From a checkpoint of a small text-conditioned image diffusion model.
Model: 19M parameters, text encoder num experts 16.
Training: muon at rate 0.0022, batches of 128.
Data: 155796 training examples, 5.4 epochs.
Rows from block 3 of the text encoder of a small text-conditioned image diffusion model, named by matrix and row number. Rows with one number within an expert belong to one neuron, the router's apart. Each number is 500 + 50 x the weight over its row's rms, rounded and kept within 0 to 999. All counts start at 0. Numbers have three digits each.
After each expert's rows are labels from the 100 texts, of 14976, where the router gives the expert most weight on average: "fires on" is the input token at the peak. Only what is clearly more common there than usual is listed. The data: photos of plants, animals and fungi (iNaturalist).
# router: router (text_encoder.blocks.3.mlp.router.weight, 16x192, trained with AdamW), inputs 0-191
# gate: expert gate (text_encoder.blocks.3.mlp.gate, 16x192x192), inputs 0-191
# up: expert up (text_encoder.blocks.3.mlp.up, 16x192x192), inputs 0-191
# down: expert down (text_encoder.blocks.3.mlp.down, 16x192x192, transposed), outputs 0-191

# expert 7
router.7:460488474452491468469577486460475514559506501561498532567530441511433465510506391603531474470473438493498454457529496439593460473563498568476491424497518499520513453617474469398534496521522533499513547561489585478521506456527511530351444463606445446541561408497535605484433484466458451451630452501556506439560458518588490548516480482545534467455523502601609464485405519537470580487519547536560540556494511502415518534532506533513598519443514508430515504470494508458468517446403465474527547556432477586560578520456457531472446477585448541498452362506524508513479612470425475468
gate.1:480466491552495473562518536463447578548509484439489497496510446545457452498551417477495507443491467426470489504518452458444447520454503542488492460535463590532554515463417487469529456423463500512462482535530461516460430521525487522562532479502461503519514483492435381497513533580573463517500594469438465587506512476543429497528534527522516465395433517491428577460539423507515382481521537603476525565468505440500522627544519468537572569421451498473426482545487497469560548594474532568543653483562540464525410583438470463440496482437478596344429494577475417593574584490519505543
up.1:475500545500548496479473523483568493523430426458435482500491517476523503461444523485501479543459551513462575518500542548544435501563488592569448463466468488403440566485588438423529471492549472559526520560527385418517413457574494495430531513573480557455442523503471603458408447516441526491497462442573531431498424482482571524470418562535462474465447472546526530484477512489600508491375573413488471501526580563522489420494534543461479519458556502517602409503413414479521522513607491541511451540572470517463505531489423559497507534617559398506640475527430581428512471522508550480
down.1:558481465584477560587582486486379457491484567418499479586506461486480551467547426501488550571580519473545560479560539364507608496454525527525445489529522585488514462499485467526517512472510513451540477502554481448454483461572521473481464464529493472522519486474494529583476507508408461552487495475578487565517501474413523581470482427451421560449565488575510404524492373470449551449529442477493436509507535356523502565507460528521475458415556457465436538493498544542452513506559487472553542512597619481585539387482543532427498447543478582372418482550519481502543543431520561528
gate.2:543499538469534540422448573509478443474540514525495548458587557437439442500491452472471449548453403500536502527615565423507478486410542525480482473379485492444488492518535553499564466541392483446499484530453478534456449481525477524536556595505509435496473537555454509635579503528630535463447513504533512413570449496517507557506537599489538516546424513525531474488523480531461543439559539465455582517596467462493491488424460406436424390475492508519465542444517445522561516456432591531623472560451591486488542494642554491551543472462483507451487465574439500516457578575507476507
up.2:449555524462519556476405555537495553496575485479469579451506451465538543530512501581500573468560530462551463445564416481520522429523522466380519446520494482511550509473514555491584602441524440534488489456536466527495495500487542610508546466577491525505484454461542456466471413493536461545441460483492529561454441381529450482514482559535527520541479480668398420487581510467533517544528463494640511490519528585592467521545583377471505563597565420474552568477515491534417405457509520511521544487536501489514516502471399432453536540544511578532484489452502502443564559391446505478
down.2:477577490532520574405453497486534480468441427463490511504461442530484544463543451478472522629419505527422665478527501502508529508546434493530473403428420529492442520439448466559483555533547488527409454464599452450510440559536484425462591563503519481403522475458485535519453544535501444516539589471401520515468469574457489506533558482557493552529493512473486440440478499521527486574407497409451506449501567490435500663537558470514509554528440435420498551486451453547501503542430492566570418543509601429491474525424462537436513528492508542492533522505443570570548578561540557472
fires on: ","; "class"

# expert 4
router.4:465509570438476534501528496464447449528593489554575453479521516517496490528506433578487459481468473461538393458507453482612471562444482497434510454445440504521559503545503503419508501499489533487593528511499602604495472469544409563426470487547404574494495465576494570478503486390551471597589642473504470480487558549565483528441573497488502478536512465476494509495447486507563530464534467456532592448479505494436458532477516532499499507351457588473418495504532422533481527488414473489594428566406475511459530499392441546404509484524451526540414553527514508500493608458389524549
gate.1:438511466510617504557596477627495513545486433557557504516469460497488586452453509384440509423564573516456402502558506482507446529568515410540586520522419468503474518521476508459518479421601460534506470467479418393524432456517525535535519411449435406539515448593533458476481480488458506501482454488395514424446466532474442550416496494576458493460547529519493482499538499519501644439466481512473569492472516489485482457387491466518518367496513482496556569501522577442494502457479532484528600526501535448549508506561541549481500563488484442563467572565462516534587500483456639526
up.1:551488436478522531457564506483476625552580434468471424514506461550454635449540580396489553495533505494492496448506438422525450595512427469414541467455459599541492484541552464424564545421561460503526450617493418428505487417515514418509584463575448401588444464517487510464520487489479520513515525527462513532413495493509474565403500580520486497528519523490486468535516430600490578442429512469562476548540532589551544490475506558547603463507538508513539483474435557462537504458495465511506507525466489424520481566561518553495479582459581565452485533547433445433554599508475590537
down.1:545467447450484528499497392477542495481362527427465484516463468433421601455492536490477482490635509488515482508449529512675538499346472535408559493599518465486487491468417570467513534440566532521506586495562486495500593595567430488458500514485577462493523500568470495397434505513448481543495415429483518450538586550571498529459533506518538503547574524497488533472479534552477526409508495462482516446497534460487461499553563507485504570590611512494465438505517602457559444477521496440577467466489460462508497514441431483577551517509508495434414528463424543539512544411482443505
gate.2:432558521524527493587521465506488553442466556440490446452464491497587453493422514564461570522525382530484496465451448551391467483455583570506525500506535524472502526354497526536553412488454493506483501527478507489601456435455523581556451375573497506587401528540576542465563452463539501468488449505439587512511451586467524453556440537535471561581471495427485503490457443545518434520560440526521477501595452489473574527458503488496568586504475507489507459498530560498513455614551448577534444470487392468476533464577585454519507641575469505550446535446505441588485481457505509497
up.2:568451467407555486537447594442496509449420508530474491493538594523477491528488511509508491512408478440512541461432485508518511522480428432397496579462552466575537447485497455542437453508575666479466594536557531470498550528471492511535526551438574444434487510588490518483453524498446480551539502528570503539448531395396474486486526515549462492504525577485487530437509535392528487523463506462491560561479454499663526474562542626606513486469497466567467501549486513554471376455424493368558543448479565488523492490509545549542525529411505450504494458474436515501511409507409532535
down.2:495534503585491496479431483531502659501489463485498401393457480500500570472486494516436443539522485560528527545443465533480513462492589530448495432481382504434526531505572552610528453525501474515505398479509470436450438471597566532496470445475498543602428521596484508434543597497551467443589554538520552482513522409528454467565374562453541536504483484493424515522509440568584413517489501431513512491504452580481489497418466575473534525519518555524541548455480447480444464462551542476425450491535495479554488362607503501518533583483441457495407487508532523528435519468518428587
fires on: "order"; "class"; "lamiales"; "carabidae"

# expert 6
router.6:483471473439479518463505488422480538492562516584569433458486478484538393535619558586487500545479445442503488458603493499584426551441510567562453408471456510613460503441468587465481583492455494417561598467502481545683479455523500569394475445609480454545489453483466598413450481483536524513454568494505504518512479508584545486429485491464492508491416515479512524595457497554454497491576522476569538485537549595446556515494503472481544425518509504441463513500513442472500517513569489524566403496513504535544544536445541568400463510471553474525374444469487507509574536493535472492
gate.1:569488507438515491521405557420398519508538514475544548509519515548513502416582496471558507354464451536455406502550506416464538521499504477517542514463446496535442465553568492541498508488563558541480527517423449451523447416532623476440545459480454425473479478529551542551500458479505568535525557527494479434465514533623493553431533491552585589474561501515469442534493524467543521524395490417591493452428470474502553489419423523453547481503521505602454490498453533506532576512487379514545673579545420489519489503396512524407510512526496515511454579518471505423497454477436572509
up.1:498535497566486533586470451492528514544467528599458487495468620498523469522407476542448535558549546464494537469456492522538451457487446522527453540565498443391508407560486479440505488442467462544447455493514447482504536498504438491571572569530499531520415475521454478504534521530509516492493519425424608506484558507480517494545406474505454514494440522530507497427534464516351472548571505515511542568562560523542536438531516491529415504406431493427594487656473565579555448513424523454494363424469515548476520451519462480595514487402418589537481504397503511622509487440567500513
down.1:520523529469454439437426606471504524588494429505584510592628558578477496542556478509455505461540440485500475588466392394471526526491504464569550419488498574549388537463549479497538438491502470549523544532499515513540500540578536535551513491478482385562518414466524511596480573418515437482507518544551534504463526523496505525542466544490610529457611557507548395445485523453411480525451544489461502491446423542561452490610536525522568394496536501478484457544555433446482468436537516564442529607577445573517540501487492517411505479517493425486490429515420487416494476526515483542
gate.2:488449486541525467531487444530542506502515532413563496448411426578516492494493456450528587532449507518431480438406532544338490498496412487474535589514402557508493434474474470446474460487433429499433445447518524605383582526498477542457588456489476488516556602493524494493556455479516530504508544503501501566525516595458526413557457447434536492519467427614518598497476474527523490548461558485538421634473538582423465512543548496548471481460396517528431390508491508500503554649517489545479486421538522496510518465522486495467551492455558570541495534475577553464458552474476478558
up.2:489465461433478491537459485504523537525583470496506537462428483544503548498606478477545569428452531512401454508484448533427481571586552490461488491599458569511530434492557490515497478490506510461535552470422520592516479469535488517510556491435482491490519431513486487455472470425478480511483626423458586444572523571494582388482493424461459503499439427495500609545435490460555542510381497577538423597487536597443457502615479579493459551500402496572486441567535526478475516502541499529493552529400392436446517529517424554528437521466500452576515468508603512499433573492531397519
down.2:485438479496503531409428561493473499499574540632594460492511400493475472490449499519464479592508450418532605517472454487429489509494525472540592518506532493505559571540463531521484476529517459463483449492519402470570454534521607484533462410557492446499555511458516457508493505534512473382513510544587467475476472396568408542478554502483526549532481583463467398451458450480459585518603550435495498465556465508541497489505531508585416563575541536438559493575545505463500562437593607386442414536513458531522419518525413476480530537587474465495420497429494468557435514484531451543
fires on: "<end>"

# expert 8
router.8:411565597466458487483619505498478530615591539609522470476508516401443501466506398573516489510497459474511506512508471396484463543531510548533481396511408510532504521566509454430535489501469481530474560450490465470486500493509430552427427425535405423429461438516540475417441503489275416507485501483477490476494470534522505504413417483532552522481455410492516512479483498520568481422529503496570563434547503557395480547480498500458531520553492442392534443535544494493462479567493504497513428430512448490561449580437529472506489438522532501489368568473499471526467515441471486513
gate.1:452413519503566548501498444489462505513481467493540610497410462476511433483479527547491448421554511467436521539431425552576498585442530381493505591572466534569556486515498435425516543532391516522419460380511541592509459500472521484515517480430434409535510517578487596467583577490552556488489506566484460557501542560561540482508589513493517460422449573510460463465553468484520559479500503541513605531525540511484393465431451590513507529496578585487479590424508572500490568344510425442493457450554535546537495449487502547465576529523510528477541483413508470470535511491484428489
up.1:464514500502439537469516492508473541446439515463590462453488547548499510420541550468463610575516503564531487527519504450559560533487501531511510495425451530498471514532528441628477497476399446508437496507560349513462489531556554548514476392472526416468457613538493530511536420463467507425426553475452457537548497522574441409409539470495556503460454494497546472510451532513382585515591471512453432487600570439497451453523526488404483532568542429473542577493446579470395556521486524506459621517533523467623552528488502427535472474481521480495495524527502612471507527474593441520
down.1:518498520453543442524600488475578523492558501655501439492419504439607466532600458484568483468470507637466507535496448530399568447471469512505514522512484466433505458557468457516515523565570550545525492496520498510501523418490532536508456425507550507524466499528525514521586545456500465568495386466446499568459599505575461507501520533503516402584388401578484549443505529506549484363513450518517449504572522468483471565494486465542517553470519455424581488472491496492523528431443518503534461529389500467539486571461494504521374436504577554459548453398468534533540384494569532449
gate.2:516605424551521478534625429513570504493523533504497533519481562422534538533465476521438521515511447539553495489510479472566458603528498529470529463508438492486467424500391533515507467575531437531477577558478512509550499497454491568488549436425469458461454522462349509565475547477570533397538589478462439497482493543614633531518435490598489471540535449466473389501549487578486526600549486473496456467388503460497402496451428547513570527468592389474495485470574519384512538407496459510442512486580506533556507470487531566454516561447452535470472491476509461457485540563460550536
up.2:566565472539491465476606541462561547473504457507485521500490572504573498502464520422400478519482425570564455518523507474556418561476495460570523395510468437419532456493385489648503574537508444477475561538554508489500475450531466499511534390473527498439459526435328507591543483487591582418551578490543431530529443503503530589574585540574466511487541420455475503495491433561454519509501568450591434428441503436517478483539487527529491528453477407525554443529539531439537468471480438492498495471555549439629567483490464507484453475410484529530482478469486491473579513531463513531
down.2:576478512508519550484480550385463502433456504527629514481547437497595559445445333513519474524562506504486563511477452493555491450543503454546524527482400501511425425547423522467512431527477583553524518500626566452519471519502535539470528523462556416537516471520472560567535554523427484526487511466464482481455484557458376399505477413511487669552493599476535479476514544499521514462590442480419546499583472517513439490540485583470640499472510566493527454507456478528538454547415451414531502530493530547511448470515478424444464498490491401517443535426461511475502444563525505489
fires on: "hymenoptera"; "coleoptera"; "apidae"; "hemiptera"

# expert 0
router.0:478553521486511520482462440492474505609557456575613529498555500454585474571482518550510532519447449503446425506497441478576477571449407542542526460404408579517493511538489481441536496511502451501512478507450440556536514414428414566379453438516466524579493444518619562502509425488488486479535430471518527504504533535569510482521481402544526455471443454497495546484444533499455483507578574432561559469516431469441467545460477472500574481525525493357492514569498509409538540546581475510543472498307460511439508544477466564457498494601429503494471501430453471554507607510434499513
gate.1:522458454611537582501500499575490490541606486537557581410532540414610529518505448513460447454529503430546431559467516413575537524472484532544564460457518577480446511435487501538456467467563502556577550524517515413501436465470562502417427449469392510507535528534448461521393459426506505485572440489448571488492567553545511479478541414484455502545449522470502567499517514488407559431537473471499350496401557444522481512469471514503535477396515469506528527539573502501532522512477574566531557488530455501569475467581459394493470552539535545551505462446606509518504440409606445474
up.1:524469487540500527480476556428569519398496444527486513524491586501542444578467553414535516566393467454516448514574524495486472431536523423493606460574392501484503450559542401420589521541547474436558530557481528456466520488512551545457471502571605519488543490434586507447453474491528577442423567485500440560521493474434463507520495526481476576489489462505410524552447459483462550479501494542497472372635487588413473467514502548627445485532474524559580453468461484557532458533532419464539487600576582498570469512538474456502444494492454470460459486499485448553417508459508585577
down.1:548458422480422472480524584509576446505506557504432530415440577500411584448498531546469576528459361472486481455512501537490503479473501526433505485523563560456556426647521477552533440408462460573474549470438517492530505521528487526468523499396460626517532530485521488501496510506472552507526441529522556426477525555529468483563418540478509489615413550555500514483638512480536534492466549562395500396502557417496515585457471489423494434479431536495531468487530586543498509506544549510541600551542471536527428489473437552560474508458522437519514582508456402481481474531446413581
gate.2:551520451547487441472532495492520536451555562420419449488537427623521498509554476499441445516474460611502462524553448467523531511505567505475603461502506557533411566543464494456537515508459477634480534527514440437549434433444564492550395513481453546561439543511590565470499576524534406485493540495490543615551461430519509541540466576488406572464510585470385426483510586504474471485521514536544518416520502522511430588544460477506486423479590479520514502496484439591455464388501450510494566526526553534375570484537483516429535452465527522546401510451510457529458426516455472489
up.2:429455531367495582476578518533449513485424427500524578539460560484407562433385585495569532466509503417511526443516523550576478548512476495551498566542482484502548371426562566506448462469542500434522472525551558570512535484576429532443521468517441503410535500435450405479527458502468552472553524502446515486494576557495532486478501401487591473558467446504578555473446465479534541480461541474532516565541499561447508414440541459518512534511391481539378460480549528453551547542464528477506547508550448451619445524451461542599436467473466471461541459475505515503568598437572523456
down.2:426526427557501546481504467544588511541509508408581434471545503533565532562479571486492433479436525510478612435479522509524520473495511493518558563418441558571468471457391562398518518541417593526455426463535427497529533528474493493474543466485474432488486445553568533401569433572499548498509580531516477415531501609503544534465486490452536461506372492461388420516363519477517481550495546485507487523514513565561504509511526543545586445462414465353453507491462489540496494485459488502522490517531448596541476555523502552471530457659569542521446488519450516477569435544490503466
fires on: "accipitriformes"; "order"

# expert 11
router.11:439517544458538499424588444481471475501579479532604492541508478402503504486544443538457392513462442436515532589620392430484498545525527596481506566502479521539476411477428546385531536478464471479513490546383596545541485504459446554437473477589466518491511429428513489472578569579488472438420493504463528500493555557553462499543522593553499429463574502505531519499491495493395586525511442428564536448464510499547510492492462511513543540497489502534504490458536468487508581531576500515339499569558416526492477507445575577404425466548505466515408465529483478546451573488442508466
gate.1:550514456525473481432478453474441507488520462452539553507489515503558411495496467574529489539573520504426510482487533505510552557548569530510362480544428505494446423511533537549477621506481430519447511418537542526622424464576418547512390528518514504414537461482463570551532470498585437525545426567482512518425476461469537491509460483401407456491599437503523515425504534388507538441531512500418499510596511437584487516599457560519472441580547562529537490531554494481494509556596438522514497503571572452445479478505507511631549469494408399457476511494510459514417436513566460489
up.1:488461544588508401492574524543523454427605491481499477504550575472468516492575401444453512525601495541474567513550464415519448546564404510534481474497503407560540543558448428456548508468430556512438480484480462559511476433521448478492538483514445470417528529530394403522521489472570531553543526450553553524465519614513482442516593526421430504451532636494541521494474475420505450452501457567609533517478459540487494456487474466517539495481527571520393517427585533464497455592448538407525557482598506488430490461510518515450544478542561501502564495515530410450480612535478482594
down.1:558471484540522579551545491482500474429482444403515433543518502501426419515535473509583578507521520458555543509544471505535588564489563542479491522547435495413504381551438484529549396491604413550580479469556488437418504487517445594496533514545310544469464448421505460437596467513471460497514459475551511499453514564470456498467508533479558484461531556440495536528513553554460552424494459581474524510505619517512552496445561503498570388450419432465440617543569487541547375512457475465492461474554511469504547548483506466542503509415439426484467515538519535449478546517504527520
gate.2:528642466566529465597546480558674487422554475528387450517480540544469434503448447469481446573435504510549505532491538500467519526474524539506545551472556431556447441441493466528504473530482472542495566456454475477471534543388491575501523469465508483581472532522521390467583481464450506480497544484436550450516517432542513582467460472493556550547464508542499502500522451570588572482458465487425506487505492493489632486410459544558420479503476532380586543403505485516515489533451515544561462536405498407521461514517564520605521469404427559500518467588468439424444505480532508554
up.2:488429462469427433454499505435469555478562467439562392470511503562526519580617378476516520457438507461442478522450550532515479482552443481588445469477486479472347449557556512568556431402580542461538506554477473524540466394538436439459468493520448433550554539471558572501524506547464474581409542547485560510484466488490527497543576544490458440535574430403480487529460502477409433516520585558589459537573557483586425480521524448442431492523445491514484510497427500493490488480559485501539530512436487518503527571561488470457456452475482397527563437458507572621478503432517528545
down.2:601496541471555483525537486513469481464477618489513470509556519522525460454453393533463484510504469441462580499479490573489483500480452476509610469491389582461466514584557495509400600505481531488439391440506524458555509531443572604427463510552486502529583551500463481551512555563507511541466442462590604439473460526372482511547531550613595520491512459472417491428588505468556428479460471517456490590541523455453545480568450444535446536602588489450482525510514466463524592633469480581447455439510472394490536503550530436476467529515497451530467480484510523514417495494512522483
fires on: "<end>"; "erebidae"

# expert 10
router.10:461566526525487519546549537470523491502584440476592466496587505437493473437577552554501456522489457484445337498553397564508426547426533511529492471493487535545458537537482529433465518490492511502477513488412559433482497422497478537396468456604455423459482486456521589507525451410420411416437436467535485448443487523543486481417527427483521401511466503479575560549522522593441383481458454469643565476501529504510531525475499540518542447430541490491562541470482508428469488557520502459543507562402585468552519533424477585472497436532460568510495451455558494467425558418499501437
gate.1:488513465589451453546469464492508558444392433536510501541478521437542528541462585472559462474478464558626480483436497521509501504580575441564522455599498455415468396449541495442483579487571410435469431395536528433559492533488527504500549550519473520595588465576522485488410441538517504488596485434545595440542508560509506516574472477495454507543495550461470423533466486473470490528499501495524540494544544656526456500460494470492557460426459483520541487500491510554454584338523459490487449556529595468507430485563465538491517425451507425487507548467566443494525472463555405415
up.1:586578580472565544505543515546501490562460420556524401514495446460493506580503479510500551475377488463467499402442488448569470552532436570544477490366563539481533527499512450498515478430501475515483553590542413518424465428479428421419464455461462514499550443572526455452571474517454600485386513485450508509436494475492453478565448556554434402604500589510468488542505441501560508573499406521453492490527434542465539560463474514471429609481473480549519550509490486544548463507541559538525562504657463488512576543535519511484460511491478490560386522533428528521563490461443515542
down.1:552570435488420438561487552448473557476561498491427413508459469470491573459455466471481437547537487551504490456545464495431456449498476424569349538552539531491515517592530571574436457543467580543458469472413483500485474543554474583422487481465486543492457549529430575494566447449546465529445415503457539435573458553591470616456492515463490444497516515514517464511476485541521504446547563546449484467550600595505410435459454550582556533550508461482531483476500481513553465418574505561605537446496437511508465450418507523554491609531608525479548549545501455438510555425478517590
gate.2:537411590519504530476561530453583399494502486555418530574553552524451543432527455420382473419491591428536509399549541531465404480538556485419458481536471487534535520508467520517493475545482530453517463409602527558460486488492519463519457478525407583463594488526496490508416496592540575484417504460504430496417512415458532427518497461438508489480460498454461392516559515495612522464598504542565450469494498497484455503495496487498556600480388534409502552577524504508409450484509424515543490403492546438476550540515546455498495478504435554527515585547437519451598499470505557524
up.2:602539467545580528515616521400565416626516479572534467503480517609517564421500517594459472462413487556504492521505482464503484485545543453471461464419476441516559510461448485568488486499514535546537427507536513385506420577507530439509488494547447585497500445482522497537499460495563556522412449567537431474528488470511517460516476509549505466459483502439508505496463570590534512503524581462576423509505564456535556481450542512513477483534385602482477463434469527498530397510471542483481521488466489466461424626541483472473522296465442435536471632527446499492523478523544495454
down.2:601444516426570553438532447575438535351455531459495582498536558514456520500471512589428500568586630491554506491488558490577481521472508561495517500483540514559497417508529538461404542540485481419638537428474491419454473524612428499504474488492462510433458439444561515438530543547485478529527531460536490565467476440363498474525510505517579507492590489445558500517510492496467456560484452482464457564479419461431538519520497485519541427451464542474550559532550449567405455484501526519491481541454431525465517448398535446475517497481473379542398470495503464444480507636496495520
fires on: "lepidoptera"

# expert 14
router.14:532536553528549496506550504486531508497525492598608537501466553462465493429506424618543507505539412454516447553522494438531412483527539537543497539446429452464577527538506527444491607513505457419532510547493451513560563428492471537417487485595453428484499465563550542478583417447453498645653551494495473524438534546468535512530511464505488491489504466557470486563451429572474410529543506461542538559533488526511675475395495495544553454462589540527506506531500484554452515434456477503445474455479434499504519542474555545448478583553470441469408507362531488518480541459432555473
gate.1:443509443544542553549439496443488440456507482413514528458479470497448601458472522492535592530463401402498565400553507504471574533439486511538415419486408551498586522505595451527539391517489505461441442476518545532509424546459595423600503516570508544418490467514520471458457474495483434517536509454518551504501483390512550433437480489439582542517410499397546489484488529452507529576523468458498453505480523610503491536559438544483419558538535486485510487487567500496459563578452608528536522543457534542424545523571514558519562510548568445531540484501499509367363518506529547518
up.1:483499465507511395478422496549555535507488555460458489441553479529458514453462543567494527475453431459563515496595527455576548513507573520401540519508375467476463534455516480504515483485469521490467480447433575470465515491541461626463442415509522375537550493468589482493520542488460434410572497423505575517590535533537593451478448454508476529507496454556481574445526547522456481559478559493398437427510535451464472549505369555448480617540558457605579495479517471535476557499544527549440468467577494468450532552514606450513548392559467532436584500557486552405482501543503537525
down.1:541473470480494647453448474521471592527510360453450463523507447494487352495499468413591567552429425570429477522388481511478448618519511504515529495444567517540521534510578539569500473466470429516512578535592479505492456567570457530518459427497394523563451522502437510487607536533472541489488459549512501465469483520495458476536600429459589457501442531537515503537501433548521519464449501463440412516522563490476491504605482586535451534504505509562524488532556409424513558416473469484447476500427558523433532488517458527517470565485527470517507402457584520598539455562459534494
gate.2:525549545505529593537477539535564484531491482448508530487540481460484480496470478517581541519500547398417528475533505511503449354488440463565436492504544550446565546530389598444421448565556549451435503486429558538531470542493486429606492476588492662520545466486520551475431500533508511505456558503507497489518459482473417474491484475559440511539482489551541531495488462466518442598486511525487467464510581463546619499521330643474558460444544459453544514460542506493467537605441523512454427529467536493436572518552489468547451498513561440453520505497415470404485503438414538452
up.2:447577511448543395496553492496443583441495501506565427509498529504462436515462552463538426404509523513605481541550527475523498550485437453446549553491480408582468434508491533545565479398592541502482530558516540536432504435425520490474560485488517471488493474475478455427494520524445462488551541482474454487451569585520582516492444515529567536530543541497452558501504437583504529483427562532488557415469497496399571460425658435483548553502546504461412459444442561573562487452552510423483447604451403538504454458461502490439553431461604518545526536450516442556493569484583419474
down.2:492569568565529449506459448520618495594438434501513452478583520406509463497505513467501496502511475633551511553518426472604390549525498455452545609581487450537464489596460458531500554458489498458550442522511458557542526534509483459373544444451552524458559562466507483550425590531523588483497508548492473479440535563520467476553479519412414472475494520497478564574438435522463467576457528431484541452559498453559456451396527545556539452522480407523509485466454512609494468492529465485462504421520482417512535571458520416491392500461555514452575444460549545518561507402485518547
fires on: ","; "anseriformes"