python train.py --cond_dim=256 --text_encoder_expert_mlp_ratio=1 --text_encoder_positions="learned" --cond_dropout=0.1 --activation="gelu" --mlp_ratio=3
Rows from block 5 of the text encoder of a small text-conditioned image diffusion model, named by matrix and row number. Rows with one number within an expert belong to one neuron, the router's apart. Each number is 50 + 12 x the weight over its row's rms, rounded and kept within 0 to 99. All counts start at 0.
Before each expert's rows are labels from the 100 texts, of 14976, where the router gives the expert most weight on average: "tokens" is the input token at the peak. Only what is clearly more common there than usual is listed. The data: photos of plants, animals and fungi (iNaturalist).
# router: router (text_encoder.blocks.5.mlp.router.weight, 16x192, trained with AdamW), inputs 0-63
# gate: expert gate (text_encoder.blocks.5.mlp.gate, 16x192x192), inputs 0-63
# up: expert up (text_encoder.blocks.5.mlp.up, 16x192x192), inputs 0-63
# down: expert down (text_encoder.blocks.5.mlp.down, 16x192x192, transposed), outputs 0-63

# expert 15
tokens: "odonata"; "charadriiformes"
router.15:44 87 39 48 41 67 32 52 40 59 52 35 59 64 33 60 45 54 51 49 34 11 45 41 53 67 47 58 55 58 39 53 49 57 77 59 56 46 51 36 59 16 62 48 41 50 40 56 35 33 33 54 61 61 33 49 62 41 44 39 49 65 53 62
gate.0:44 56 35 61 65 33 58 62 42 52 51 63 39 55 53 76 62 53 39 53 66 49 72 60 61 39 43 58 53 44 62 35 46 30 61 35 64 73 86 48 41 54 57 56 45 46 42 54 55 49 43 52 32 69 37 13 65 52 31 46 28 59 44 55
up.0:42 56 42 66 54 67 40 47 53 63 68 44 79 39 49 59 39 35 52 49 59 57 36 50 47 38 36 44 87 56 61 29 27 39 47 35 46 50 29 58 61 62 45 51 51 57 65 49 47 49 57 55 60 51 62 56 54 52 53 55 41 41 43 50
down.0:61 57 39 46 56 46 54 62 66 65 50 53 67 38 46 50 51 59 38 54 57 70 35 56 42 56 44 60 21 43 49 44 38 47 43 59 43 72 37 56 56 47 43 36 46 48 61 49 67 31 53 65 53 72 51 40 50 36 32 51 50 46 40 34

# expert 7
tokens: "<end>"; "pinales"; "asparagales"
router.7:54 66 45 47 45 51 44 83 39 47 60 71 53 69 28 86 50 56 47 48 43 43 37 36 36 68 47 69 55 53 33 54 41 53 71 65 54 37 37 46 54 40 78 30 53 51 46 44 44 63 55 61 64 51 69 57 57 53 45 52 56 53 44 66
gate.0:48 56 36 56 46 68 41 42 93 39 59 59 42 53 81 34 50 34 50 58 62 67 73 45 71 54 37 44 46 48 34 59 53 51 24 48 45 61 47 36 39 49 47 49 37 55 24 41 54 70 54 61 53 63 58 41 71 46 42 37 50 55 64 61
up.0:53 56 50 50 64 66 45 55 73 47 59 47 50 47 46 30 50 25 50 49 47 78 47 48 39 36 36 38 50 39 28 71 48 23 31 56 42 63 42 51 52 78 41 71 35 47 41 61 42 57 49 52 27 63 48 36 35 49 36 41 64 42 59 51
down.0:45 40 62 26 49 48 71 45 42 47 35 80 66 54 17 57 45 35 75 42 44 50 44 41 55 50 48 56 34 64 46 48 46 66 57 49 36 37 41 52 53 48 65 43 49 48 33 45 58 42 62 51 63 61 55 47 50 46 33 61 69 40 53 61

# expert 0
tokens: "sapindales"; "<end>"; "saxifragales"
router.0:61 62 50 27 43 63 43 59 21 53 55 74 63 53 36 58 56 45 69 62 53 55 39 62 40 61 27 64 38 62 44 60 42 34 52 61 58 51 41 36 66 50 63 70 51 58 49 50 36 30 42 59 50 59 55 44 72 69 35 36 50 56 48 50
gate.0:55 41 68 52 51 54 51 55 35 63 39 45 40 54 47 50 44 49 51 53 55 82 50 29 33 62 66 50 36 66 39 55 51 45 32 53 33 52 54 66 33 62 44 41 61 53 51 47 43 50 46 73 63 61 68 70 58 46 45 54 78 39 37 75
up.0:51 43 43 29 68 51 40 53 42 76 52 66 51 44 41 41 52 42 55 33 47 68 47 56 46 47 60 32 31 67 49 41 48 40 62 48 45 49 48 79 34 62 51 39 51 54 52 33 31 62 52 67 35 56 61 26 30 51 60 56 61 43 35 47
down.0:63 47 79 68 53 48 40 59 58 27 69 61 52 33 59 65 65 53 54 44 54 55 48 55 55 61 25 47 58 60 53 41 34 44 59 63 64 44 41 46 51 40 56 47 68 25 41 54 56 39 46 53 52 52 43 52 57 41 38 40 43 54 65 52

# expert 12
tokens: ","; "class"; "<end>"
router.12:45 49 78 54 39 76 50 47 43 52 60 75 54 50 45 60 26 55 56 47 33 37 39 45 32 50 40 60 30 53 50 49 44 67 67 42 51 64 40 29 55 35 75 51 31 53 45 39 45 47 37 66 40 51 31 49 61 44 33 35 49 67 45 38
gate.0:52 54 44 33 60 36 61 48 23 51 66 22 60 47 36 65 60 41 37 43 52 39 52 46 53 54 51 48 43 38 54 58 29 45 60 43 76 46 73 63 51 38 38 39 58 40 48 32 51 52 43 42 37 53 64 65 33 56 51 52 48 68 29 33
up.0:51 64 42 27 63 49 57 65 30 46 54 41 81 42 30 59 59 44 41 43 50 40 48 59 49 56 37 52 55 42 62 50 38 47 58 43 77 43 58 53 62 46 30 25 49 46 52 31 54 50 33 32 44 40 57 46 39 46 47 56 72 59 48 36
down.0:60 39 47 55 61 59 56 66 45 70 45 56 46 46 37 49 67 40 47 50 62 54 74 59 40 47 74 29 52 64 38 62 45 49 64 61 35 51 35 29 53 35 41 38 45 48 53 31 42 53 55 65 66 59 28 41 74 51 50 46 61 64 57 41